Rows from block 4 of the fusion encoder, named by matrix and row number. Rows with one number belong to one attention dimension. Each number is 128 + 32 x the weight over its row's rms, rounded and kept within 0 to 255. All counts start at 0. Numbers have three digits each. After the name is the row's rms in percent of the matrix's.
# v: attention query, key and value (stacked) (fusion_encoder.blocks.4.attn.qkv.weight, 576x192, the v third), inputs 0-63
# proj: attention output (fusion_encoder.blocks.4.attn.proj.weight, 192x192, transposed), outputs 0-63
v.6 097:135166103130185079112194167149143130167112109136110100130149165105103134225153152113058100160141088165149090091139114158104117117082153140168109113126121210105155157102105162128152157098110093
proj.6 104:118094184156110144182105094153131103132131086166171155063114171201144068067184129101103179092138118096102139136081136135114130071196078120117093129178066108149135085126152147115108149189122164
v.7 097:135112088039168098112122119153183162151167151122173138135120123091140103141147148129176149177123102130115165065156155095108105088129069113133171085127179082112091106083141122104137103163126140
proj.7 097:143068153136109120112159165127064162190137133159049160141104107146132169125129154137099067105168161142142109156156111152086124135153173138115134105163118217127079110109115155167170067088127137
v.8 102:110127078116118154165115171128073081096096143137137125114145160164141102169148132159130119152121110146157174131124122134088187105082111184121142135139094124168045017104155189147112119148094148
proj.8 105:139122239123056077130133112096175164139156168122122107127141057143126106111093135126168118116129125155100121113153128134118125078177121085099174156159153181121176143117092111134129147179163115
v.9 092:172149107142136080150089100121113103084143079128185092150102117192193116126115137114154110172122200151161132124183106121182079155112115158107153109160118068101110135188132154147089103071096174
proj.9 095:136055138093089159155119232164144147109132130180125195132136117082109107195127100115119147104116097122186082117100099110091136090122142073173085118146148154157139162124121112110192142091192085
v.10 087:100133159160063130147094149099128126121123144069100128124157107139162136149102130156127140101137109106085113120124106132167132097123144120139171131123118042186149090198079107081097150106150099
proj.10 100:101188102140157037095077099165155111097164124141122146157096115108163194106142139092119086142090124138136111045068116129100108157188124167125146048117151150150135161108116133187164096148128180
v.11 089:159122110185105153085109139125132060086153129100080137155049145102136170131095126141141193154071151067163146168104118168162131155129166142190113121104132122088148067100117210137128159091152136
proj.11 092:146159106120146047109134163109109172124127121089100107143174170153151104099100121200145090198133129154112078158168127128141164189136088122181125172100086075121123145040165153127100070156132123
v.12 084:112133124183134168162120116109137097119143159103129153146171153128099099130149114132180077174149156122109167104106105129127182133128042133153104120127147065138086159065109059156167148169066219
proj.12 088:135166114121160173158170123194118103119085126180120144186123116123122171157091114155070126084155100141107098103133099122115049136120144060106136075156137136129142134142088109102084084085133116
v.13 105:149165035118138113118128108142199089132135105078105102082152066140139144162123137132125149175208129109141123114140133101131107119097106095123126094144137139148120162142174106156172100168104116
proj.13 111:156099227117184118110127152113074134093109156106086160140114100096134084127132138158126133045154120129103164099116182157134132135143174113133098116101098193144121172137087108141097142106095090
v.14 096:106121119076042122178140122063082122200108182142131173104167150187128129146138163113111150162135085072158079111084190080178144183150129138075157105129142131147167111063141077094112171119154083
proj.14 099:112153174197135084143122048150163108104126125093166064139166134153088122070062110094116155087099164133115139116172059122152137085077161136137094150131118118154114139149167103136125097125136132
v.15 094:117136082160100101096128144163162136124187135134081102139169175132037173140167122157134110127096147093196139109158132109151126150142114128115152120198180069092151141119148104156193152076079099
proj.15 097:105135130092181097137137112205138120057068082140120180139098078117182118131122094124142152120124124115069084052134148136148124163123154103145143142156078135156117145179107122139115111130144143
v.16 091:175096115089118164147099092123216128148140121165122148134115029151107120102179169148114125091121130153123136144174122148152080146147165085100163198100111123153101140165087135093201088133088124
proj.16 099:146126172118115134128161161105087143109133149108075101062103127112132202150110088123155168102171156078096114106164151128075079095129184142150105090137111127147129127096172160126028164146069068
v.17 086:147148123150058096137207145144100160079064148112109081173169109106125165159129121068121165165120125112103134119088138094082159124113113083084131107113149150120131081123141162082149158071115056
proj.17 093:109123195123186097136110076145134059119084154147121105139174078152146086127141147142117156134157110150124147110141078171141165177163135134148120120149048111128128116095086118135116089084125090
v.18 092:217066132141148152137108114117159190057097132129133120167149150087093099143164120093134077141125136138117160105074122110095140131136137113150099099093113143131115112129115119093183120136148109
proj.18 097:077137194178090086128163091121124116144138133109115133061149092122179167080122175151138121096133151140088107124160166093157114164139217136060145113131111149172129126133172217163082119156088119
v.19 089:161133149091116127144111121086098112151129115136161216088082142117168078147095138103101142156051085091094120197084151112169127085109107118184129123099159133130141073145190094154125173166095128
proj.19 089:124138110159127086143148123071119163111125199111145067102172142153127164154099155143135141088156152106114168126162156099082094164181167099124111137114081137153159148078088115107146107135106115
v.20 096:135086147153113127138141070104141142075126187146121121117134159148165133124113134178141182131166089114197116129134116085145116109093143096092121144123124151135146162105104117143043154166114079
proj.20 097:116111163189139124160152203106128121116169140130134141153115141145113075149099145126133133067074088124078157134151098162142122191160103146127122111158085083102093191089182148157160116125154132
v.21 092:093119153142116068114103088115162110070124125166120111133148162063109013116163123105113187145152127186117103209129127102130096209077168112090149088133144135141117136143107075118104114133129145
proj.21 096:110182116115135149139124089192132121117132157099104136123120099155153178190120137132147181142155160116137142146175120092154126089144101083153123096121136122182088138100085154125086087157178072
v.22 091:120146101176133162056197109134110180171192101101126164157129159106138203129126052176197146147147098067142084051114087155106085195103093119151144134140135136150098134143097162094175156149069095
proj.22 100:149107168082192116154093152096115091100139127125149165133114195127165116138110091133029097109082146178105104155127131167113163161100198167092150092160123140133126118156174116138105123152146164
v.23 090:079126130084123101151129158029121118123124140141112127191126133186146098131131183111113111125102101130051102090124137136199108133129138104064158136088045146089128099163131086069089132083151141
proj.23 090:089129153179106135145135127166126102072062139134146147155157165118110182075163164106126163098167084112128129135180093127148098107140169125187105153071101095138166172097136110125141152171118138
v.24 096:117107077112127128140153082131171194088130106126115142115129133094141143111127126121100118173110108114141100094146177126132158146128117134094112117155117127131137127104089107119072132150100107
proj.24 094:191137169133115150084112142050175118104108137138063147118148179122136189140148148122153122063096128120136148134128087152144166138132139167067115084103093091131162147135151114175171086115110114
v.25 095:090155120134185142147075145116183117180168133128163159099124148171150109111148127139068126150105144185128165127123100117071116139099149127072124159112107118129140181139110212138164095143145122
proj.25 097:115067127106100084111123169138080156159089155171021136129076096106090124123129133174107148086137157138127132144106162098128117043120101131147111069140115106171093078121162057109093126159071148
v.26 088:136138179091140103113129136115085114136100118150175172154133152196169142087120187078109166134098137129092120164121130163099131148152101121087140172154162131128082119139086117140116158124137137
proj.26 089:133129060162065176121101105123153140176103169178151125098168057095109096114134109137136118120159076172106155119135097159129139108133107136107149118114162149126099109117165165136152139070143123
v.27 095:135156121079145124142082121101137120099041146124142129183104114135122095136035160144187160135173139087099096133077184062154159104118056098122144122092081149101128140142095112062166148156166145
proj.27 091:132185142129130132160086135135115066130124137130170135083132150119143134135160128107094120126127152104201109108146142137147110136112186142113110089186168135161134153116170164179170164114110160
v.28 096:153099152157123115146118136149133107097097183086153130101075065188164094108159101110179139117110179156137111173093150111178112098130142133123157166109110116152140068190136091112082104105131136
proj.28 100:142126061109096112085130166097216130134174109131118168158116131132080116159114150124125086080120143157127144107151129089173141096147106202182172129103154125093187173101120135129149106111135162
v.29 096:129121139190078146142114103169118169138142079054152144153137116117064216159122116117153078066105185169165156135165224128154099089132104137179131060136186130143173122172136159127086109089146120
proj.29 104:152171117085190094129107089170109088135179126106107122172107140123136108105171096115129101181119100134158108103068157141144152142096108144088131200095143055082154196176140161114171158099142122
v.30 092:120117170192108171110127112117166164148178191106110114144134198100138160100184119113093149113096167146158117132062155179105078181106144188072105135157152124092145173132131175168102163081136100
proj.30 087:171146108166148148149108169121107134133055120119137142149131144179147101139110142171133152142123128073100121106146079163134121070087066088114097131116129023132136100113156086122136112144141140
v.31 096:106132137135138108083127172087093098177139121107145124184204167085122085134114157063128188134158128073129088123182133168118127162143173178210170100133170129132175117096136195114063145107154109
proj.31 107:153096137138136120155176121139085128120093144125139071087138087180145122127119155130148121129109110100139163168119100145115153129143125117124145153124095139147063157112154107065177119131129073
v.32 087:095152107130092146182120116102137117144116092131147148119118096130195164109128075155078143132153139147120111145081132117090142127127083113133136093169151122153143104138180108139110156149181079
proj.32 085:152094176115130072146119153184149127162176160136101129135086094150109096067119127089077168141109139133087150030160190077179138108116149152167122103151077157120103160147143111049145130206109141
v.33 103:238080098147166088146096164105126110129143137169088152129174084093105097129094149106147166128146099154108121093169148112115147111179133097146150084135072061110194113133106181115119144159049124
proj.33 105:067116140146125125147092168154115101087144127087134141127161144137127177169195126159166167113146131082150087167128132135091148134117088092103084128085169124088113146100165083085128091125103128
v.34 086:133161144056119189127132174208090160117174080147133142142148098069146106116111109154166110130129100144049153139112104140145129158133141150139138126109099100110098123147058099135128185118108130
proj.34 086:125076100095138117129178078134142161102108174130100116112084087167136126126137135149094116160064123085116117133074138193099142139128161075079146160167150139154187128145103121086110085136155120
v.35 090:071142071127134094155147167127177089125042128113164081084129191150104114093098099124063069154096193171116128149163129155083120145127177116113122139146131144074097126169100115148186111154127174
proj.35 091:108174141110157063133045146135078141102174136094107092108161053119219107110094194072167128086149090116114122158152175059111118137163123140100126146129192105155158124055080095158080156173125069
v.36 094:134112112125097128164127081072186114156152112110215172153161125161130144136186119133164145140090118133048130079160114162165140142160133073213119175140127136122127148141153137179152158128114094
proj.36 089:092153159159142161167133167134067138014157178094083132118150133150135088150102131115108128106101112163155174172109135128112142135144148167135114059160147078127107119062192120122130107174134136
v.37 099:112116081103194089109166063110158163097100176062173096099165082128100105136119131088148056129123075101152146085133130135170100142055107162150117138147067130156096122137086143120046122124075093
proj.37 094:182120151150100142179174146131111102097155097176115151086204190124159139152118155118122095131132143183132161122090056096137102128200140095102114128123132170118139162160098138095135091121174141
v.38 102:084126142116143173114156135132136162154155178116185126195122124100129145163123179157133125113112112141111137101119095134160121096088127101132110125196141146146142139120135120110109100142140050
proj.38 097:209116162146128099114143103101085083145172162121125143110127140143059117115168130127081134101125164139151119136144084098132077140176127168132194101103123040051059112169130134076129133136137143
v.39 097:115185160128091116187160131091182096169141167107115150153100124081191133145171057112160175195061100126137125170149166171114094076116146136122111153188140148129124180120183178175161155119062099
proj.39 101:129117131095130113131085085153101101078098145119099147136124124133134126108068157172138126114116107157157119065129102090105151126142121061134157175161118114130167144061158127101118154179139133
v.40 090:137092183109111115062159124138050119141097141079140167124091175142081119080113163135210093058138152081175133140171169084124161161111099129142124111153151092145053124039148147090159110079127133
proj.40 103:107157098134130151079105160087210100114121131161119150164143122098148154146090078122086129158118125192142074074084115155138171133154124133126109134103087161169169126206147160139139165078125161
v.41 094:145174132112144129136115115119067172109130134136176113134096139096037089087130101115160168112080073146130138094124094152108140052127134117159056099123148160176148142142093144163162179166135135
proj.41 091:076097179169127110129082134121212154114151113110110105136091102122148135140120130127130088108146121039107153156162141106112073153167101091103172155154152093147113124129124154109088140153113118
v.42 096:096128123137167163091075104115143150152128133128148101114143119137127152141118118150078192129144116114139141115110102097145130065098132115089177174166133118133146168069114084133171084108119149
proj.42 092:158069164119101124105206121125119097149128197121099103136086131137116147118180076089067105112167152112128155152125129116112124154175111071136145100131138133092119093129148198170141187138221125
v.43 096:107160070106130063161148132098143137152107129120138086190116071137154158117138044157126144112119099110105154127092169152139110112117147141163121162185154112120169091143134125112135110144108155
proj.43 098:185069145104115122097141160132082086131143115089116212070145119141097151112137161101086072099118151159106159126200102058145118114141080122077164082090088129155144149033173186179096204102173132
v.44 093:130150154097103147162102177140168139167113118128122119119144131149096131160063105100138177142058109113082087151115148127165094111163144165126098134125173115149102135110099156098116127116102118
proj.44 087:125151138143120108107000122124156163089139162128112089119140109150174124082194180157181144103169130135126125098132157142110124105137073148115152085155095141081193122158129103068143062160090095
v.45 107:135075144120160127171144155144121196096122090144096146169204120147133198127112175131135154124111141095068102105162106151068169121161175146084062170213117081158171146088126119148137128082144155
proj.45 108:141137110147141105090098132106091126136134149086182213109035110109069120152108153138097156124097126127163078126129184139137145152156097088105109101092120148087127140149190101081131176148147143
v.46 088:139099128108115185079129152083115157139111161179180110175160156155144115125110115132065180133103156148193139112152140124149128092137139116038142148186091185204116153148093117152136111130151142
proj.46 087:203110147176150100165102127117146102117144140133102154118100161103114159052151146072138082098144132087100133173114117119108164132118110104056118125125091155127118137151137182124103130222149162
v.47 104:063130137150092173116193147067111125082105122132119137158172143115177140123170087197140109133153126107083057165094112071120127146173088124134182119154132098106073152129117068122096157121144098
proj.47 112:180098095071112133146073113162104120158140152136147148155045112062127135088135165060083112147109122141182153113140109201104141080117120095120162083073155108165147118141144114118124103100145147
v.48 096:140168160120155097103137181155096111090156089178102117138123155135106135164112066066146157134086144199188113153154052140108166089132122117112132133128170154156080148111100092105134089082120160
proj.48 088:100045098153100149121143080114182105165108154089105106091182149090128149125146102133121141091163135118120158160121122115127084148125139069094133114111098054121176084099130105147111131162108113
v.49 096:166128107111118135161105109142169135157097160092168085122156159106147133184147199127129132164153127106150106141090097108127063110079109055148135101126129142158141092114117171066170160158127140
proj.49 101:087126198157134126103165133103079139127112126117084092073171111138173113111157123143201135127136129096125157154171071183143143125166134186112154124107180100084136151172108114098124148165106073
v.50 101:151089071167159160062116162122113137131095130173168137167194086103147105175115196113073105136100130200128182103122129159166146156131168129100169087117090096137082111162090150131140133129136121
proj.50 102:120176132115165052157114135085182135120166107114136104074113172140144127110136133104181142108126119108102133172115100054111179181121100156106130165148189110091142161119137137147167140160165098
v.51 104:141162171140085120106098150131141089162147116123150160166109176119133085165082130148130090153103102171098123146157103130068124127160084124168142127078169155147070082110186115173126136077146143
proj.51 101:070184098105117127146136103093088115137099114141137107112153146106152087099116128104122161133104125139162164140092114112162104077130150162109135112122117133128184097095107129059131103164093075
v.52 096:105116121162103208118175157118134174106115125172183120107110148085143113136087064155146114158073121085110077162131124143153130152137086092127170063151097165169093123180110136153167105132129121
proj.52 093:100127099080103137152170128166168132106092154031094102118171143137195101090103113154067166143174095145169125094140078144120148124089187118152134140055108129120148127141091130059094111172189140
v.53 090:114125139165112130130140072157112105108118131217164079112146128108093109140146161122081088118145124162142108156084186107100136166176055178195142183186143129176080113109088166135114142108112097
proj.53 082:104154191117159170154089109093134124156154157120078109145130067162149096098065147151138158143149096088164177098118082149104130120108145131114072105123101070104128131091069147059101131169126159
v.54 106:134140113110118166095145192085145068139135169114150091131122125129117218137130151147131122137144131166101165131069101124107100113111084136081166118159122191155070138206173133115144066208161117
proj.54 097:135189101128129145233139183133163153152125119134109178128154158106118039096088166123176163150118149119079119171199146122153109128109110123143148159158076100128086124148110123081093148142169122
v.55 105:156091164071134073169126121138152115122118151152147142110128095145181099112095196142196100123086140109107111117115151099163085113149134109140068099123146136091115136141155182123138206151147169
proj.55 096:104140094136160145109123159127106169154155138191143113125100165107083138145103115113117076125141118143181076143126118131110150134132130174132125169072160122083186137128116083105087090094078116
v.56 111:103142155140096164073177138053130114130158160096141114152109105121140135142165068170179083132178098140142090079078147084183097136135203109125176160179153121142080138128082115154150106200147144
proj.56 100:116098142102116104162141115110142066110138132136113086141189112124179141138116155116075131108113084131119132143155102139184198189149126156144153124132113089145130139159175079130089116066147135
v.57 100:103105069093126124164095183150201111099173114132145187168119129131123136157115097182112077099112137156080149112168072130169150166115173112140097134142104133081134112134094128182090164095185101
proj.57 100:118148161182167079112110100137023153140136147117164107124135138113114157115169151150138217083130108132136088102074155062129143133147158153151108114124125120108166155116117073143112095113159176
v.58 099:107126116137132126082158071172117133166124136126120112089125216097136133128145123063134174153119045152150139153183117119190107099101137065086073133140151104142122130097120158088076121128119122
proj.58 100:147085157113140116110092153149161157135157078134131073116134190144157184092104093116184116101137093107119158143130113143087114106094164143161177184093089135136175078188127096139124127138093157
v.59 102:107120104106098139118150159065118097096154155079096146163142139151163089157170135109153076110163058109094128164172136140103147099142102157138168113147113124137098095094123085163139135118106099
proj.59 097:162124117104152197158135094148139135085167090116117148117077142065121154128085128120061181144128178171127165130066112102137104163137102087106081105135114171163158100229142122146129097106147153
v.60 090:139109105185169116141137141070147099138174115146156114108151162132131161138164110145110151073105133048173110104100122106136143095102141140108100132151143152138150177135131077116184076100080110
proj.60 092:186134138135121142085096155162112104132142137081092199146185143107151122154162130113146112162107115152135039115162147178106132142153132116091122114142091123095108101165192084174157166167189165
v.61 102:105161156117147105100158084154180136131154192130206111116031145145128142133091153134145173088131163118128197127098149174112099102109164060148090150114122160145109069146155102163158103130164134
proj.61 096:134069108174115140147125195093081092168152114123078139089197100147145134194121142157201106127126143175092121132118107120109121117141131197099164124160191098128091119107104144118096151133100083
v.62 096:100145164079152148171105156160101186138083131077133114245158095110136142118128136121142176137136163111118119084098097193079107103093147120153104101133176113099160124128158138165126126095169172
proj.62 087:106159146158168075125171158122068122175118130142117134143071133133086096095103141144065139134139143176167113180157208042214127113147171157102093105112155075127127145154137137130153173099138105
v.63 095:096197116208121116136142162135096055182148163073088160119090136102130132130129114121084170138122117168124112142204181150120147110094113150100177144051168095202136166173126143178135112079119114
proj.63 087:166103115122144122130114072146187138066081110125137128147169155136117117130117128134146149209104132134180125108096127110146096188127132093097109145134132111191109124133202133139142148146137171
v.64 097:158136160153175094122118108086082143141078169097219113108108105189152138145134158140099077163081110090148091098152141092144196169192115155197187087149084118210108110090090137176113108112129151
proj.64 094:146103128125099127097178167118136125141130118193094144090133147094130086126182097135124128104131150109104184146137112125065122113098141107132130147118105176162135150150135110105134167109092123
v.65 108:102114121110147094146096068159116074109108149058177142074168105106199149113159108105117051116170114105092115118129129157161138126122092143085133154071122149074153137147116116086103130156119101
proj.65 108:073156080142094151154154116108156147120167153176101106221139091129084132121113107145123144113143134087117149149105166127115045216141139152144124143154123083103097094111101157111107140079115149
v.66 096:169148175133123162130158078103124150159076102149117116119145186134150148106105122143131145104073101127149138095165123164163151152138142113057171079141158151113102205135103160129102104100106139
proj.66 092:103167107078109136129124201133082190134146122114127144097113108131174108125098147091109088104077062117114131201097147137084109077128086066115135091107125085177168164131077130160149153134124150
v.67 100:090211114175090122201125167169155156119154087126167143120070116108136109079129070134078120076099143142148142126096146110126084114181164084154159148156113096209177136124111130109114161128149193
proj.67 096:128047147117112178114198129141112117123182112125092140194123125142129122134099122112115156128099150148060153190142183121141154113127137101108125087140113174120069153084139142121148117136112115
v.68 100:188121123122115155091134153137103167130124114134104127076125139141126116191163107143099086134132137176143197097085120172091084138079175118194121109107141106127117123094066168167073150116074138
proj.68 099:079114226126128130130144096093071154091187186120096164119165103140153131130151139065163179090137148083079078171165189107156123103238113113105141128154078150182102139174128113122106153143102114
v.69 097:106157110166085137085104083056125152115152123089133110128120088022150045149144154187124113114181138104171105135114120115121136113124138114092173148109162099140111166082170111117174149090130124
proj.69 092:113137158136135142133121123061166111152124097106132147131144107175101185161103122067118126149118141080174171126115147116163069079182129132127123107128127111148121098108116165138167142137150078
v.70 098:154170128144227073158159172140127114096145153169145114132108055110170144154165216143206116113127133117139111138106100139137131130102155153109082099073136144154177131174111091133087134123132087
proj.70 096:102100144094091181064044109119135126112143076144139164136178164100115114088070128133043153211105127164113109131100136144077158109119137158116168188076131116124083094143120183136137185126185140
v.71 107:118142182132110109070125173102127083179169083136201135182118142162102099198144114117148110132173172091154163089083141166159118102149079093179172132112135079147116131167140111169145105077192117
proj.71 106:135094133191089149157131151103129126165085074102111135086133175086147105064116145172144132101147152102137123124179132086169156070158163104127091178152123145128176154091135159134109139121085171
v.72 097:088144103149125143124173099142134109083130073141096100117139130091109162165154149137098156109114130166118098104139133123148055183129045091123082168161148142165081068185097137074186118143161133
proj.72 094:130184085108163105152056134126091138145168189182159153147122136125172085157126119149135162142178110116125126152147139148164150134101100140153131137153155111160134153156120117129134140121151172
v.73 101:114121146130120120149110166148132120156115139125092131101127137138153145108092105097033118108145042129127146113079130152193166153160116149181196101075074123155092099101098133129066146133070171
proj.73 098:163131144117133142093148105142051129126098164174156132171128149137204088119126102139133138104124126081124146115113102165152094115101137107137121214180125142166181075132138137200089187174139112
v.74 102:158134148147131142154086146130164041122104145132152142123092167115145038131174173163076084122169165130141149122141131092134122172081055135115172144130118104091106132138129153129154139122143178
proj.74 104:109144187123128138146112108113113170148113163191104086130139153095156177082128147168180127199151089155130142135114146159162170111065179170089099156172180146148044135091121124088097154125129086
v.75 102:046075173187138081142049147142150116152083081072104147145127159102087088088123087175095124163105175162140148103094079127113090123121134224140127112153066156151073136217088112136129090142119143
proj.75 100:140065064161195148137143062215128104178136124202115130086130151090135155133143082117123130093115184138107100140155109099162107146161120087114154138118107130103095084124136122170148126094163061
v.76 092:123127172084139123148115124092067152133131124131097141142145144155106139141140147118127111135063213138096147142116121147137192096115143134179129131171130117182124112041147122135107129115123136
proj.76 110:158115153129171166103181109152122139179152129113122125109137090207148152080162082122162119059146154153164102151146176105137150131221084118108141086142059138114104092159100103072144128125181131
v.77 105:203144136129093197094108192107105114130151144149088160130155165126076149111145145074092082179138156087151158152125167133155094136146086088140114165119122143191139147140175133126174108094136094
proj.77 106:151108136125104142126078147129149149149100159057123100173117112129078167174137146153108077076113123162125118119101134129110118132121166133180085107163102105163146105106155116080094124165147203
v.78 117:131155108151128163104130162133148156107178081153174135116060123118105069147124129095159176157155102129101113135148134134146149097099141123158187094108090138123130091119073066084176122168078170
proj.78 109:106162165091176118120072140139079079161122168179174127118189151179131095161107067123102189117090118085183172081150091124119082143075121101112148140117164128067120171109186137169112117151148133
v.79 102:138130135109144144141112108146101078089127099122100102076192084164133089131117170138146082182114102144129149171129175097127153137171086130152092114115153193111158094125097122174144112143160082
proj.79 102:111145097163114147059121097136164088183168088167146116102117117114115169189127095169108167136144180132140097113171108171119131169141143173155133167161103085108114189111165106097153153114136133
v.80 114:140139095191086141171126145181086103126145138156104117154147119113153142127152142077153080113162105150105120168134132120103098129134095160203051081105082166119165139158121106154075074173135243
proj.80 113:145147104096074215112176119108098145106115148106131109136128136168185109082184099166105114117130166200085194121144166148192157106180112169114152154157122092097145156151172158164088215132156138
v.81 100:104083141121108115104106133146146156131133165130128129151131144171170119122039115121106158103136076144146190132108119155184133184077097119140102094123117181057093133110114076178119201132147173
proj.81 105:161200085140122097087140138105091119089097142144142139172097191148152162128117175187130120143105068092157083150133108165131148117114173166144178134129151149150113128118132178176127145123111145
v.82 101:177161121171112148078129171148079110147141159144239071113156114084151159134111148163111091143114100112122116197144160108133179098131201066147137100116133176088183160073133087117097144094164156
proj.82 100:155115157106154130122178128112113101158123127093146148146073140191153076084181133120116106079160122191125104126171117129126092116165135147150166126175080070122141113091176124134155133142124155
v.83 109:160107189070144099192063099125132122125110134157099101129186121153051153096110162126115151074107113130117139109137104150115111138127098102127065102135148144201138138124083116175135139106164052
proj.83 111:135183096140111115142182048152132195139165123175114139082105136124112120119137120112149082071080119146128090131077133137099114095165099096121159146087096076102110084201110136123160179080149161
v.84 111:177156100133169150134121158161137118096177120126124143162084086106140179158086122117171182153133158124150147126119129133131149156156159118076119137188145099101136160094139165142115127106139108
proj.84 108:112124190126148121110159170158086140140117109114103116126100128170143164127186126021062141182131092151132154091123103077137165124168185118136112120095170164153142120151186206102135112176165166
v.85 097:087149142091113103147167138147165100066125121102136158133113131155154072127137149115106120115170135104096153107137115188139067128166092109134119141104131104138059108145183052107164064182179176
proj.85 097:105204135080167123158117153187104122072157140112133112169121155133096117143121169167129132095140104171091100162098145108138092120124110142164142086191164180170077144097145142163151182131131098
v.86 109:148091071134170129136110157147091128112126109129121123127171047121133123123095115103141127155178125140148143171130148120107130082104166134147113062097113174165147091069149147116177166081171163
proj.86 100:148178165118100154166107136077160119153080170068121118150120160133103103102126130130091116126148051178149151108168130118188114127093136090124084161151158136089145112134107101123133141130153095
v.87 118:134102122127102161207128151108088095096137109177107103148135139131142136105074099094141165148123107129079125173100078067113183155130132076142115087147149137127117162075109145162122157174171089
proj.87 112:120138121141145111101138127124080159152118193108095130156156129173135153201142140089146068112103119123140122181136110155129175151056109202126180149106162133112117102144164139101110129114122146
v.88 101:129139106113151103128162120196127164171146091099159126109136149143104104121124159100146130122092156119103109121132161135108129104056216138074135157117144091122114117135090042094107138155133153
proj.88 104:111120134125128127121064114159110160105159123116151119099150161101159100076190137100133134132186113145168127108089135120130159123100111107112117163116133162080105151073153107134133126150164111
v.89 115:109143084134176110048133137172122231082130105102138115116134146163074139122085042149109140124129120162124172127121172156109073111091141115149153149136134138129105102128139119140165117184088097
proj.89 113:138158156105131094159111144135184112097170164082141132183101092118170090171159199124137110114105117102170162104203139106155143124116196070125128095106098152103086098080116149099154107110117168
v.90 117:130126203120086175111118153174137132097105130068056135126126199103117173133128146128063147115104116112155133123144187157162136137166079106107171207114156202148093097137136138166142132090110108
proj.90 109:116106126123146095168101153081121125129182167087193082114136117071113116150135119124170107111153109100079144145105094197052114129157149083149089122211161200150200107080091151108126104162106092
v.91 096:137136107168124168118143139120130154098162145152186173169134127192156109190161111145101129116160103081049110177130094132172107122187128123099150117103097078129081114154105069071159096127190151
proj.91 091:054153146120151142143141099150197133104144116106165073122154149111110119107150140144039158120148072134178123122102109110151092153072085116133145118178147168105087141100118132200055162102078112
v.92 109:125181094110173095129139153137144114162113143197175091139181114107144179114095103138148147151200120126107083170089069094129074136174078131164164141099154172131100142158125098115082190147115129
proj.92 108:140110097193069197125081144103139176110130145084186100118102166136136116154113171164086120128075113134142148111143144124127200099117124107110084175122169144133161122129124162136153125135141140
v.93 102:103014130102147095171106122130148128103095120080078153079123135119180149155070117102120080174185087149144144097158098120096175153168123180152080081155109170139076116077130095146092073150094080
proj.93 098:060176116172105124094160130147157060121116121173130133136124085102094133154163076115086139039110143075139119120170081133098107146139177097099203122093148134141160096171124131120119142147088162
v.94 108:119120108149185090075121108136112170120087073073111164111154129123087146185095116133140075140184112136091162134122151145136143112135070121112108157159099154075082148126162125120102130113083129
proj.94 098:103116125157097115186097125135160110094156161126094108131121084110165126137204179160101146118106118092190156044127097074052037176159142137165132147172106120141164130182142157107147114133149157
v.95 102:143098119151152086123157131112120097130150191111118159157125130135103164103110120162160101083152116144118153186107041208151087174141088070143155164110122102122152138138095096156183156175119149
proj.95 096:138178126065086064139179118149205108106134121126069115136067131142078134105135177069127115200081113111137137079112143122154088100157140169162153107156111188181165113128130202147095176088106061
v.96 098:082147116107153129115101131149118148114164103129152091125138143204121218143135168143117169145117129118101103147145076143169148122095115144076146164144121155153191185126176103158128049175109140
proj.96 098:123124149139119074180119077157090148116104107138081144090125125136129060158129112148149084057136124134111153080130153139099157110133056072127114130154156092129126123161166154165159176089141119
v.97 114:141110116147144131123084102130124151136103109134052109162162138148109223152119157145136136142164139162118072147116123146124134117147170140108181128134141105217124074088092130129105109211141116
proj.97 109:079094169120155086116185067134187115133123145075174151131128135116177101169173109140169136114145139110145201072105146092105127093123142144121108128159122124106114128094112124166099152111131084
v.98 101:085100093081094176133151111164057164201107135111140122146149091150081154132150130066165129079098145152157148085144171147113098167149084114157168114082137165204146140070104089112140133081151087
proj.98 103:115151139202126092104096147147140139120053111153089060118101076082113106143092175152166149109118151157142096081125080040046117082141148159114090111123104092066153115115142100081086142079140088
v.99 112:126135106167129139112093163117167219124093065160176135122163078139173162156160089093146063081145076163113145130139126119183147125124157066098092162137098158130095140152149114093113099158105121
proj.99 114:128073109115092142159130160136149134147140110153151150163118114132119140102143139140124105152046159102076108128147148114084177193126148165179156147108204099119175072096061148150126122146140161
v.100 105:100110165124158140144086195081113143114105120119129138141148203111114188112130163100086201164162116114109095082149144087139076180153117105072106135128132114144072083151102063108079178175191151
proj.100 093:193114196116140124105136078096061077188123105122140129167123062174146135136139110073159158112065130127155194038158130143117133092132162145151139145157102128126124166104151135096164105100059121
v.101 102:143139133103146169084118157087111119164129094117116118123136084076087128192155070104131061129180078105131072197152130112119122078170161106137072119154156135129169126091083124155118171135132114
proj.101 107:125146121107071121090121112156142116124166193097161145137117154100088133099113167153082152124113169121108154141095121146125142120160154115173138074127156069093118155145099120074170080121142125
v.102 093:148078085110116187144190126149142110120167043103133180143096129084169155149151131173146112114127174081120126135111132091141117104118086138107146177116096083129101185103171178136047146108130122
proj.102 102:134085195170123051093100156112127156120099159143154160150139087129152081134121112118076113103168116114133121093135114034119119107135102197098089120101181159140114137097030135126122113157173083
v.103 106:134066122191098091128124130112149129135100140168074073164165128104136138165084103071102146188201108159153137138193129124104104132150112138146158112107100130110148117042100105120100139165149168
proj.103 111:113171103096114124115124094147122099130166097121215128044102184145097110075165164100145138071145122107079131115166146113152132101142153069123102135106117141143115144156209095104166103116128080